config.toml
gain_aug_db = 10
hop_length = 320
spec_augment = false
fused_qkv = true
qk_norm = true
beta3 = 0.999
Rows from block 5 of a small multi-label audio tagger, named by matrix and row number. Rows with one number belong to one channel. Each number is 128 + 24 x the weight over its row's rms, rounded and kept within 0 to 255. All counts start at 0. Numbers have three digits each.
After each channel's rows are labels from the 100 clips, of 14976, where the channel reaches its highest value: "lies over" is the class under the peak. Only what is clearly more common there than usual is listed. The data: synthesized solo parts of chorales (CocoChorales).
# convs0: expand pointwise conv (model.blocks.5.convs.0.weight, 640x160x1x1), inputs 0-79
# convs1: depthwise 3x3 conv (model.blocks.5.convs.1.weight, 640x1x3x3), a 3x3 kernel
# convs2: project pointwise conv (model.blocks.5.convs.2.weight, 160x640x1x1, transposed), outputs 0-79

convs0.156:118157119093122133111110131133118149187119118144142139121126146134142094139131133128134083126134116156117095106170137155174148161087149143102112161130133138087135173113117159139118132156125151112121117106136083141153114089103112136066117114
convs1.156:116148124135132134090165170
convs2.156:119117127140159138152125116122135161172152135116123143103096110126165119116140150132149091133124115097134102106144101183135119170138144115139143121070140110182147145144105137119146100093102109129109129156134142159134159128121110141165139122
lies over: F5; G4

convs0.265:114136126135112100136153134127107134160121123095154154101112085115103168140154123165116116131094132159113158133168133135140120130079121119161169126101168093112161141174126157136119157115116173187114093092155063092095122122115118162120180140
convs1.265:135109111088086098131132142
convs2.265:086131133126139103119145115123082129131087094089149170157089131108095146172180105163132103125133143120117091155123138121155109079144141120100148140092159131096122192168102120159120105096110139137117101112179093129099093114164129162148143123
lies over: G5

convs0.375:207110104119136078132131122140152159112126146136137150161139128152133107089182126095122153090126153132135140145151125096106098143153110120097178174102117146121133106121118141131106114123153119119101169151077181136155139151094157088108137139
convs1.375:101113171124151129139137088
convs2.375:047107141136135148112122145158089103173094121116144115153148146098137136103127156130156104136102085117098089088132151101151140150077115157128109105124168130103160123182121148153153110128142132119138115150133107086140145136153120124099155085
lies over: C4

convs0.608:127111119138120149144131119149146146122136124110146106078123122131147140106126127135094115075149108144126156125102123144163142118113106113176112094181106110148136123139102073089103095145131107145163116125115141120141142105089172130114104178
convs1.608:137166165126098141121127162
convs2.608:086109174156103123126127101095139113153122127129140158165107148087163119184171111129170110135091119109153100121179135128122128129151109136151131135144172107088145131123104096122105135153103149117130124112116136097084115082156142132116144094
lies over: silence

convs0.574:105097104144134159100139126117092138119111124104119100125127158170120137101077110126149152143128075105098188123108143106097132113086104138155130135161180078129135114151144153120136105094125116138138113163114127112086170139154134124148157068
convs1.574:132101113108101123144145078
convs2.574:129124176099148154146104149094099105087142166169099127137068127167111129145160124118152149154118089115110129102166062182126128124131141098172136137101103139158152135111109113122109124109161123129126146106141141093136145117142112140108155115
lies over: A#3; C4

convs0.69:123090126102155116121142118141151110162132144088131142118102082150103153140151125133125124144081105119119127113144112122115149082152143118128100082114115139151169082161122099094098152140122112143120087152173113133133127110162112096155127170
convs1.69:134149150134120127094090089
convs2.69:151109116111111140156150140129109142146135116177133157112118175114152137184112156126134102130186148131108143127157153102156125158145133125128111112118154115119137112093070106097136125094147150139088164102101093104106089155122106156136148144
lies over: C5

convs0.168:138147108098129144114144149129140125126125122128136090113098161144112127000120136126124118137146120147098147100114106127172116101114130143098108112144105127131113112165132155117115137096137149158113110158128090121111109150103115135106117154
convs1.168:165105113145095130159104118
convs2.168:175114100088136115164152135172111151151114153130115142162093107131112166082133121107088159089131128145154156105119132114152104140124104141133118099126127104129180115145167122136147102111137133154111142137141088138129125152102102108126139125
lies over: silence

convs0.136:152170107129116134135160127150096145134119053146123117086117103072109129175110110111138119169127151144122146110155092093114187142102172156135166105142142152082174138165099157120136159153122140139143140152129121119130148136153146148120161098
convs1.136:157128148092142102116104094
convs2.136:131153120057137128169117118137125097144172133156130077123095163147122141100167127124123152121178109126110126126119132184141136137088107134121128147131123114155115152128141116151104103150157118168142132145109109168135127094099126073115105131
lies over: A#3; F3

convs0.292:143106136137136121147115097086160118117082102112132120118082117134107147141121087084100093162124161108111194128129109152168132157145120137148136164113073137141160133151103139145110095142128144122107119124074102132133091153119139106113092126
convs1.292:162141143105098113086117139
convs2.292:144129115128153116113133149160108149130153138139178131140196113129077157072131146110164137073128114118149123102127172114115127127131137085143136083121102113178132155155158102147145132137080126185118123086125083114155160115116113111095134142
lies over: G#3

convs0.55:133121124133128157136174129134159117130167112130157126136145118146124139139109108094123149132158155173138128101091149165116181135168118162093129081126128067111114098157117133124124142130134169081121154154085138147146134134129149149162095114
convs1.55:111115129151147145096088098
convs2.55:095172128141135102122133126115115132168108140176126100170084122098096129135095123105138131132129102135097093140151112104135133089170122110105082141137157097112143143144112115115108143171119154095157128170176144151129096105141163153159100115
lies over: G3

convs0.407:203133119130184135152138107097152158113116142147130137145129167132154102095182124134129204129159103125135162135137143094121094132126115135111128141152101140114101082140121128175131112134096141100121148163100126164120141129127193126066096137
convs1.407:098113093134153133109155161
convs2.407:058120125120174123161149107136118118149134123093129110152130159105124159126109166144121097154115079091096115101109147145166101117106118126135122127147155131120136158163135118126128093140130106116173104156126124141116156116140160123105176095
lies over: C4

convs0.341:131168124133154133134133142115134123106149164134137152124119107113099170094143143153104147126130098143165179151122157152146146122151139103134100139139126127139101086168132149112176120144132093103144077147126078191109150130092138142122096133
convs1.341:114146146162129138094097096
convs2.341:156103102123141141125136128135120158147162160082132146103157149107157084122124120096118160167142102103124168077104125146096104159122110144122180113119121115114176083110148125104098171136151104133109151144095083123123130113093096112129144129
lies over: G#3

convs0.618:135091120128102137177138159143177110126152106088116131126130114134125138122093147158120093158127157130113129121130123144146127123134101098121093108107125143131169108116121080101105096126142091121123146127136143107095082164105130128111085168
convs1.618:129151098130106150086115157
convs2.618:110134113102099078130125105121127119124145127101153149150142148112124117153135125173181108107139134166117108150154153132138141110165094092135108174124150097104110143095111099131139155144105122129129101064120130118118089150134169109155121157
lies over: G5

convs0.251:133168078131127163126157142110095119133135165177145100097099115125132153117136111051136123114144128168123131120142160145085125130138128154121184174124142087092117095114173168125089132133124107135116130161144131169129133166081114146154148121
convs1.251:100112154143115124158138083
convs2.251:159133142139092129125114109102156111144116197140103145155125176158092088107152109118115155123138130123127133141143097149172106129140119127134089126153143136150142136134141149129120098106116142087134137147139082141109142138123122177143111113
lies over: D#4

convs0.334:158177117114146133127128129099181133103147123140135142110124128091197126143123141141128134132164089148148119128111153083094111135138169098072101132110082150098091112144101144123103119132093141145097117170117112156140160154133087142093107138
convs1.334:148124089090131165116122144
convs2.334:135126131144120154116192111096124120117136133107143113134157129094185149117128170131137135128189106136106119129127147091130116161088129164122136113129079147128091147146107133169142106117089145106097097116105144108126178165117164103102124149
lies over: F#4

convs0.551:135140149131129135107121122156143132136108096101076125147166154137175100114101157146148164106135134113153107118114129147106142142137126118121117133163110145115092105078138126122160139156137093118124138129139181138100118152149098120122118148
convs1.551:129116141086089092131141137
convs2.551:110182115152092130160131112111119093111098130126196132155122117108128155136145152119162136106141106147057115146163114115132067135118149131133150134129120096093104153150124150130118124126120119134146114105168127149085169104099170135112107090
lies over: A3; D4

convs0.544:154098134094134121132107145146110115087115122190130136121175118124147133112122131164163109130152133116139092149147151191107133127142131120159136161139109104130122130086136123101155146110119174169085191093164109122113139110109152155125124146
convs1.544:095110097119130129129163167
convs2.544:131143147142119111126180114108153120169153118115104091149117119100154131172119138151114132137175139159154132111076140156091087116161098142120145105130128144120131128151150114062132179107143139140110121130149147139156135131121130097154102144
lies over: G3; D3

convs0.370:076139150126119087146130089101102132148096138096098103115117127139100134155161127147115159118139091094158137148139115149119159105143120151168160153145143101165136135141090143153131177136134135106130090127117102137116137116204115175172150158
convs1.370:157179121114108138115101140
convs2.370:139140174165122179105144125140160139154120103135130112135135139073140116082109086131141111136119176067127120123090142146131123165120155146106154136121122098137110158152148112173163105170149163119130150155124149098147139106097153135144106098
lies over: C5

convs0.206:160126119157151061144122132158192132120104147150128161116143131115173125087166141146090137135147112135154119146137136126182118156153117119136093135078122144074125092138130127089159096155132131104111159123112132102117104151139130081118113164
convs1.206:091086125129152117108102112
convs2.206:115131170100083148098136126114148123116158110138123124116117122141139124105112093100135153147164162144189158101142133122101119108148128143094122065127116097120092105117098140132123160115141131122076125114106155143150098147113110123117139158
lies over: C4

convs0.527:149130163110114115138084126128131121120123098153113118149134129127113123154106147150149103127126155115155104110105117110111138141135127114126143115102112163121118124092177176169165147119113120107135111105092196134113117124156093104223104128
convs1.527:090090112123141122100120097
convs2.527:091105108126112136124126132163138174124132117124130120094141115139153087145086111100147094162121104120124135097135105092100141135081093140097164123129137115165147127135067129104107193129146158158172119135130141129136103100105128111108142089
lies over: A3

convs0.401:145144139133084140147112103102138137124100148118099084093149116121121095122121096084099109106161175078113127145140091156138126119102150126137161085169129125110139130132168101161105172158115074109130148099177125127139111131113162181158122139
convs1.401:117110144120101158111093164
convs2.401:150127157148093138154066112149101093125101146147124156156093139059126142165174110099081126126115120125110145143163111122164163127106094122123145108129138141138150121098087139195146145145139109102142081112116126138131091125120132115139122141
lies over: F#4

convs0.363:141087168106132127171142147175111120132103155123095113117141122147127142160145101112093147155089140137084136153133115151136125129141103156107163114127156140119164108141138125112079123116143125115115141162149100104098120121130144135141156124
convs1.363:129137115136127119118190099
convs2.363:087153147123142159092131085085113147133126116136154131108152094134123148122133095126129133161114113143127142123126141142138170093097096113118128134145149102138110091178135109153099136152110088088174101136103149129115107088110160127083155144
lies over: G#4

convs0.183:110145125166152170104118168100124109155100106141095076121126097167132113142075139105178096150144110086097103127141144145137099126109158163146107128140129147178093124138126132113121161122095130154132123148129125133146119096145122181103126085
convs1.183:127093151090114158137126099
convs2.183:110101109102161121141113129101110126146146129149113091116142172181125150128104145159121114114122104111098152136111132167158081120102134123149137150186148115142103148162113109126126113097135127147132114142140121145133181094118154123144151099
lies over: C4; E4

convs0.616:092157167157135142124149124105139183128146125129105143100096128099142088092110137175115105118097118063107137099177123159161133093111147113138117117139125123069154108140107135149124166113102131111081078169130135144119135158116098124125175127
convs1.616:162131138138143127166173137
convs2.616:114096142145104141107159118129114085117114113106130095158106134151160169136113118157113161061104170122169120123108193136111128131111154188124096158154144154100095152127136129124137135130115160123130123118131140147102131126122121115106111138
lies over: F#4; F3

convs0.530:146121131114119120135149105067137155105130148096163134134152133104102125093125159105154145164117122112096139138126105115113185113112091073107104137174109142096125174078140128140140133174145120152150134087156095108078110123117125132089112119
convs1.530:124103089133123134079123107
convs2.530:082116118141113103110133121123112140164118135072073126154163163091149126097165144147122123150133122108094103171115155134141078142114089163084134157145114157113135146134131126144123106074131153105087146131105144095075132158130126108110130205
lies over: G#4

convs0.203:184116173129122109137141074146168148119110139137149135145165185103142126170158121094123134126133131168148139127122139137124140127109138120111130157129093140091144124146111168129108126128088128091121178135118090087144174118123157089102137093
convs1.203:095140150161120092154140142
convs2.203:101088139158114091118108139124169105118140135151170112154117128117087127107135133111048110140116129138118109137082156144165150146150152130122140151097153130159161149126156111148146064145124139144132107124137129088127137142118131136101119124
lies over: G3

convs0.630:120129151065116122117105147100100135097104062088123161114114115132127096105123114152149102147110102126122136128155123107127161168112115151123155152135118142166078097124121166151194142125194083118149087111083132124135099146134105156132138120
convs1.630:146130119166159161141159142
convs2.630:124132099142135171085067123122101115095147128128118137154178139132142139111152074162160140123122128143153159130137109133115103170093126138152115157135093153122111100138144145122140130087104124115104115105147128088107169168108114163114147071
lies over: G#4

convs0.258:102129127181152119120161133155151132103138134153153110142147115105138151149131156150134100112106121136120107113111159136134138094134106181150126139113150116137159132118118122120105168089142153100129109115050157115157141132156145154134118170
convs1.258:168164164142155131122132129
convs2.258:110146083128122182142105118125115110113129125105145119179110120132124134139149105147146153117165136144110134106125132134163119145094121142127165138117106104119096137156132175125125073125156087084153120156114144129107114210131110085108112135
lies over: F#4

convs0.576:100161151137149102124124147094107164128163130148102105172146109169110122105119142155186161101137118143136146091127135201122111132159101145148130128132116116159114180135144107127117141106141137141098122139109135128148174134112096100120114137
convs1.576:161137163099100100113125118
convs2.576:143132068132112129144150136103097105116126134144160137124189112145105134123115206118157122107104129149076073174101131151148153120133186096162127124159130084139126129158132147147158110104125120095146155121130137113114109127111181132111098138
lies over: A#3; D3

convs0.566:148115145137147130097169124121148128123124107079105112140146154128181119083125143118153113135173106137129063101089117117153146132186161147077130147153099131125086125099120144115128152183124106126101115113109141135116115131111121107104112142
convs1.566:082148154128124115127149091
convs2.566:168144128126085134108129120112151161094109137123174143148176105100159173133147146129160146113146127119121098124123121060081126170169139124146137148115143125127117112141102085103108139109106096105119129081126154121112148134139132172115115129
lies over: A3

convs0.356:147096120136166146139184165134151150114126138153142123143128080152086182136120138105167137177117126126131102073072157136107168105109118139095098099118100116125117163172132131125087125142099133108136152158104116145137145133150155127077119102
convs1.356:153154136121109137090096099
convs2.356:116130158115141092086090175105117152091130114134124154135119101132085122104140133078159110128095154156152138153125120122131153135153121109110135116124087119125110145138118146163154127165138093170163116137117101074147149123106153147154133125
lies over: G3; B3

convs0.314:087128146163135112151120142143175112127097142127143068117152134128127129131132127114117098128142114081086087137116120101143114119123132151119173135175176076127147103170129125124120097110165112085122118142067105112114140122147159117152122130
convs1.314:163153085125133128151136098
convs2.314:123132150120134129126136123111116069114127168147144127173119093152102138115129116075104122147115156157141143112098103158170102126132176116121134140125092114144149136184131126130118092149157126120162132137114134117123155117097166102104148123
lies over: C5

convs0.523:126101135133107104116128111141107110135143079115151094085128085138108126122128157189125099101158125126128101135139168128152142123140111177177120103120135136141162136118136136114115155105138167132086099134128105147085117127119118128186059147
convs1.523:096104106149146136097101105
convs2.523:137095115119111136166113096133190134090095122106067114151116153166163135106101127120173121142150093114086122135144120159131135145117136132104108115100087147097130130125164085151088128157133116149136184145127134108099130141119140146086116133
lies over: C5

convs0.381:093137163116156148137107176153115115149177106113123109108113097136131149121114135142101103096168183140123097131184153118188102105120133112118113117143164140157080146116090127124125110145103151131106100157128090136124125118145131127111106133
convs1.381:145161132092092099138142135
convs2.381:152131151169152117137118115122157115147145131151119159113109091090147166142176157150055144132086129112152144102107113106122152115151147140108112118128128147134133184112157170126074124109100136087083099143093131171127123151166102103139152120
lies over: G5

convs0.362:127154140177145147073119128139110144117121120098155102154161084123129102150159111080133147125148127149127141136157134121110134118151100140127097092122132148131164111167130097121146119131057135146142135091134102090162138144150118136127156114
convs1.362:159164126121124124095095102
convs2.362:102112111124098080141100148057174138131144114156110139118115140146162125131109112142130102128112156126118100165115134145137163137171093112149090133143152139166158107116162129126136130163127143159153140140136147116122086091113151135105090192
lies over: A3

convs0.321:123128126137137094169121112154144139153154141119135133122131092131123130154127095108105100148101163119140164117135118149134150134097132145135136171086168144066124112141137103126099116139120155152139099108130134146101106106127099106135163129
convs1.321:096106101145137144098097107
convs2.321:146124112116131135122164136130135110106132137120108106111171115119204178138143157166156096145152120140107099145074125118153143084116144124153112123170092149103131147155178114098107126115086136129118178094136172096139111163127132123113130166
lies over: G#4; F5

convs0.145:122124140126095132141163116132139167103065108141115092117134085148157128113146108106144151123080180105101105111157073123113155132128169120130116099124146113118120125119146137158120112128142120135124138115105170114156124136162155127160123134
convs1.145:123106124157119154172154149
convs2.145:159104133167125153163147138174091113060196156152155127112118115106149109135137107089130156143118098149147125085160129088091155121098153158161147109128119130094145094103123159114118146178092095065140152086118118125120170145119130135075110120
lies over: A3

convs0.194:139136134170133185120144129145150120136101135104135148135163108109151128136079131154127099121107114137172127167095157145114136134147162134135157128100105118152123162144108115121138147124131135126122155157138126124149152113144112165131152161
convs1.194:165169096134142130101116132
convs2.194:130138115160134109100109119168130131127145130129131098154167145102146180136128116106099122155108121109124133105108140131125152145081111167121116147167137106139130112134147143113130133133111102061125107135107116152109136124132095125111132102
lies over: F#4

convs0.93:146077145127114191144107135104127083071178105145149100113133122159125181180128093082139145158160143127100128123109118160137127130093139156184112106149092145121118133130108163149126118157115124126134147158101082110149157115137132141105124082
convs1.93:172170143120135108145114112
convs2.93:134136135077091115168111144141134115112176080121088127105108179150154177141152109104094132098130156144147134140131137108108121157097118150148119160141130159169140110101114116150134108125134089120136116090149109167137155118072094124136117115
lies over: B4

convs0.615:118096104104110135163161094115118102123158154120119110123129143119155132105125164089128130118146135128145084111114138136160121114124168154087103174187134124139126098071114172086142165150125108122123126112168121173098109115076145150150121128
convs1.615:101144116120119152082142160
convs2.615:144121144159149113129104129129121096166102161179170127146116138088123131117134145169131163115110102126122102110120173115099163136135122106137118107095150090121119135144152114153113128120103131166114134119151105105083115132147099151137143113
lies over: D#4

convs0.243:163164124115103143137101151121108078096163151109106120140127156095160145181141129139129159174205120124148145135126098143117153137143118095097119088170125120142125113149139146132154130115152111139147145073180122131129097147124133167091146155
convs1.243:095102101152131140164150140
convs2.243:094142127127113172159109115119149128076142116117076126111122141131154107108124125136124145094137133103105177148141100150122097175137113142146139113130131160119152065147102095109140132173139113092139108106146162128143149150060144163112112115
lies over: D4

convs0.443:095111120109079132103115132111131119149134147129154139156164123150130150122165160137157137109129162133157136111121096101123143145133108093171056144131124138138135166105139116126139143138088180143148152095131131117090091143110137169122127136
convs1.443:130146140099086091144141145
convs2.443:102118135106098124086134159066150084105122153150140166140142144119104159101146139158191128106104137136184139122123101118124102167141124096135071181133121101141147150125129142115148150102116140175142101140150114112115109113118142160128156108
lies over: F5

convs0.397:116117129140163133158128115123184126119122140130137125130119120141191138127120159167145133116145122144108139112092170170143134112136104115157124127145109150134146115114143100088118137103108149166133160108153139135132176066124128125125054140
convs1.397:163164138099121107113097120
convs2.397:101133146140104132131125131079133124120102185153136102109137126147126110123079151090151069149115104139063104182129114114159110115177124145122135144135139129125137138121141162118128160148178119182115121137147131116169100078128105158161134132
lies over: D#4

convs0.541:139113123161140164114119131137139142137097147145124158149087184087136153149142068113128107118143111140096145104172117144089151153075113140115144143101134142132184121096148175151122130152161149107132156130108135106068154108150154097097143156
convs1.541:102128104135135099165141166
convs2.541:167089121157137153113164133122105125126127123137145188094123130157092157150118195109095140163125154108148147126142110139118156153144158114105110121100144134158117099117092131151153068125109127089119108147137130154083093135134139168124141144
lies over: F5

convs0.135:144145123159105163140130141133123137084122175120158135169192149128154100113155153127133168147105129101141135121126130128127141088140131132168127140151088166134147139100130113129175103118128133105142165093128145081142164144136156164102104142
convs1.135:086079102118138133123131120
convs2.135:114099104101154133145135138125133121119155082106136142133106121114148130157101140118143079126120143109142084106152152136141163131110111119116158115134149127120138096105089087130180126180135164106171155103120108141106090139174136108143127124
lies over: F5

convs0.558:099131142130142137143135107112124081144168095057087132189154163093153146105114114125152100134150123131134153149101157137084090139152107158173117134166099126128121151107140099116126152111166113132128145127116138120123156117111155135074099158
convs1.558:096106087140158150116142116
convs2.558:114089150125169167138110139155086149125165136133158120117125137110115121111137081109130144092122157116188141099135164147144122133105116160105148117103127103137126144155122092191123097139135113129122157139137156138121139100085126103160110123
lies over: C5

convs0.423:176140122147161160132133172164177125110129134114136144106137126130145120131135153151088100165083147135122098136134110105121150103117117156121138096135119187124142123130096115108134099104115142109134162131128091130192140104120126100111108140
convs1.423:127148126134103137084099092
convs2.423:160133129160168114141113169147111149107166140102106147105124088114123103129124157112088125143125105131112136135093130142115110123092157146088205108138147113157105125138144129163149129123134123137153145134089147145133153122141110077125127126
lies over: G#3

convs0.511:108132129113146188124121117127135133132113133115104118125131106148140124158124116121114136138095169158153138112143126110140074135127128166171113156132120175128192085127104145127120121142174115106119137129143126111107140107101124084101133149
convs1.511:153171119146124099104107107
convs2.511:135159171120140081127121141124107181125125107105123165158093130104164097122116149156129107129115170126150163105153127145134145135129106133149128146111147152092111124098074124122139107098100101129116124149126144120108126110089128147161123125
lies over: F5

convs0.374:159139108146140114103128137115110181105087135157157089092152125122145125126169124136136150118137080119109086118138136139120126109122095110110151100124143136102143072177124135092136141138117113154141121118125095107126101124184085139081148126
convs1.374:092142126125113105091160149
convs2.374:086110141098141134135145157088109113069102178120139117108086116130076137132108130142138130147144130112146146128105139148117103125145162126128135148158107137099097183109092102121171121119119106174166116134143132146088140124129117130125130102
lies over: D4

convs0.27:158165127117125131103137125141150093161132134094102152136166168097174132121175156106111161167154100137154120100133088146114146121123159107117128131146114145098104152131112108120110131108120139150066122079122133161144129122131128134071133108
convs1.27:150178151102120101118136124
convs2.27:137079176139111113125144073133158111138109131151122103131086126124151132122130145090122143103125145102171126129130130159102104095148157116162122140159174143115131196136134151117081137140126095087131141148145152189158161087155139133163110077
lies over: D#4

convs0.597:148128167123086098122100115103121162076145092106128084086112150124139072138169114136115128124152134152124152113148092127166114132086145116180161138164151166174162129121145163143133167098135136153149134078134112107132154126116137119160118117
convs1.597:116089097147127148121090114
convs2.597:167095146142132147069094131118135119073121165131110133103135159116132134098158122160129132119118066133126158111112121136114089097138103090137110149141113138218141137106131143128139143109102114140171129104152141111147141159133157137157127113
lies over: B4

convs0.586:124129118106149167141125136144127147141130174152110129117143174136150122134114118131128102122114120127143158118132126138104087097181139107144097117123094141124103106106138141122132116156129097149131119186110160145138112151141110117123101186
convs1.586:137150157137108101115092095
convs2.586:124074125096079102188148115127128122155109099124092134102065143165179105179114167094125130143114129136094120131153136126115120118148108152137123132129173145123137096121115128106112163129153117148155131126132149159112080119165116121135091104
lies over: D4; C#5

convs0.117:159121171128119125103133156108138123126109097099081112120122116150134126096060135153156139114108167103194169080105137106108116122143148133118132088129079162107105136129109123128128138153100109135132140116151138144099129121116124138153119099
convs1.117:102094096092107118143126146
convs2.117:115130118159134102147129103086149148148115171109089095143141129122130120102126129161177141116151100107114087139140157131120112154123147136093145096175093092087105146146142134128154153114112167126125215152135124137078112133154127120091136171
lies over: A3; B3

convs0.484:047100134167155164127099123123161128150118157135088115106159147138128135139132108110121102136148128114076146139094126108136153099100138128162127064167153106124106134110106110134124100126127095120121109106089134116114164097152133131192147150
convs1.484:104101127152145151097091117
convs2.484:121121135128140109096142105134111080151127181097126124153166142117139163142166129178158117083136091157120135111102162146157100096116134107163102142159151118105099162141163164147118131105077125133122093133134095122127130116115121128125145147
lies over: C4

convs0.382:161142173100173178131175141163098121127123098105124130132117143092159174129121139099148125129128118107104141100121129123100163117128104129079147115125110137119134117172149110141128156220110151122156174148117074095168122158158142161114154109
convs1.382:093102122164103103143113113
convs2.382:179112161165175170097189169163110159181086090138129135112099121082163133105085127101132090154088124107126104085121124102111150148165128152105130114099155174148147119165143141128124131158122132104114160148100100113142119114151152164113144099
lies over: silence

convs0.431:138149095126114115130138124135145112145167136105152147127148125148143095143137151127091122168136183146157130146131105116124081143095139158093151179110147163096106125117091133118155092130125174121079137115115133116074127151132145117107124129
convs1.431:135096086125152134109091135
convs2.431:093128131098132135095142119112095137115077112129122114130105118135119183122121112097133129105130118124123200101150125145164140134126162118141155180138165092131156124118105119128124147124124136122148145115100110094126099120120134131117177102
lies over: F#4

convs0.73:106172103124102132131123077125154157100173134103107115146132127078166154130116115153145120099186157134152097135109141147106138123138133077112106101145125126094072113120102106111140112105138170093124131111128159110134120165132184125102093138
convs1.73:126127131122112098098174158
convs2.73:165143101116100102173153115110140122122179121125120136150118102117138124146122131133104166118135176158149126125119127122096154138139127105152156122093166091102112102131158107100127155169144154122137133106137137141096145143093136114180111137
lies over: C4

convs0.150:130133147139148131132157137147141155121152101138138149107111081121153140173109127124102120142132164167151134075134143158141166153110140130106109104102138121092158145157113114104103121143114185098138185121163077134099135134131123122164116091
convs1.150:100099111127133131095090102
convs2.150:079102134105140138101129137132119168158122138110111116111118196107120066076114106140154134122105117098145126079111169130117110135100100162113116115176131146098148150123100113131141124134119141167143124166125136124137120080123117059104124161
lies over: A#3

convs0.637:125115118125125180091132177137138114116115135164118148103128151203121132144121063095128198115139154126075134135114139152149140122126111168143190138159122090156115106121149142136138138157142101118155183104119113100169148109151146114132113102
convs1.637:144158135144120138173156155
convs2.637:110086107124122138122138151107133119078131088149127128115122105144082143131119095117164127159132168121142119134105114122131131189097137161141109155152085149103136134170098136115143125131125168152137115120136106131106171150129135134102099095
lies over: B4

convs0.498:115105135127139139112109113134107138121146116151086105138151144150154114111124128129146161130133137123151089103108101126159170148149127126117090129167104132155106081077158131129145131169140114116102155134115201132141138123132119060137118164
convs1.498:167105103130123132154167143
convs2.498:131111101118096150118103087127117124141096153124159133141126145123151144074135128131155138083161078099123149127146157094132111169145173144145125142138163081124147114118096116122149164139133100130145118100154117101105131160110121163151128130
lies over: A3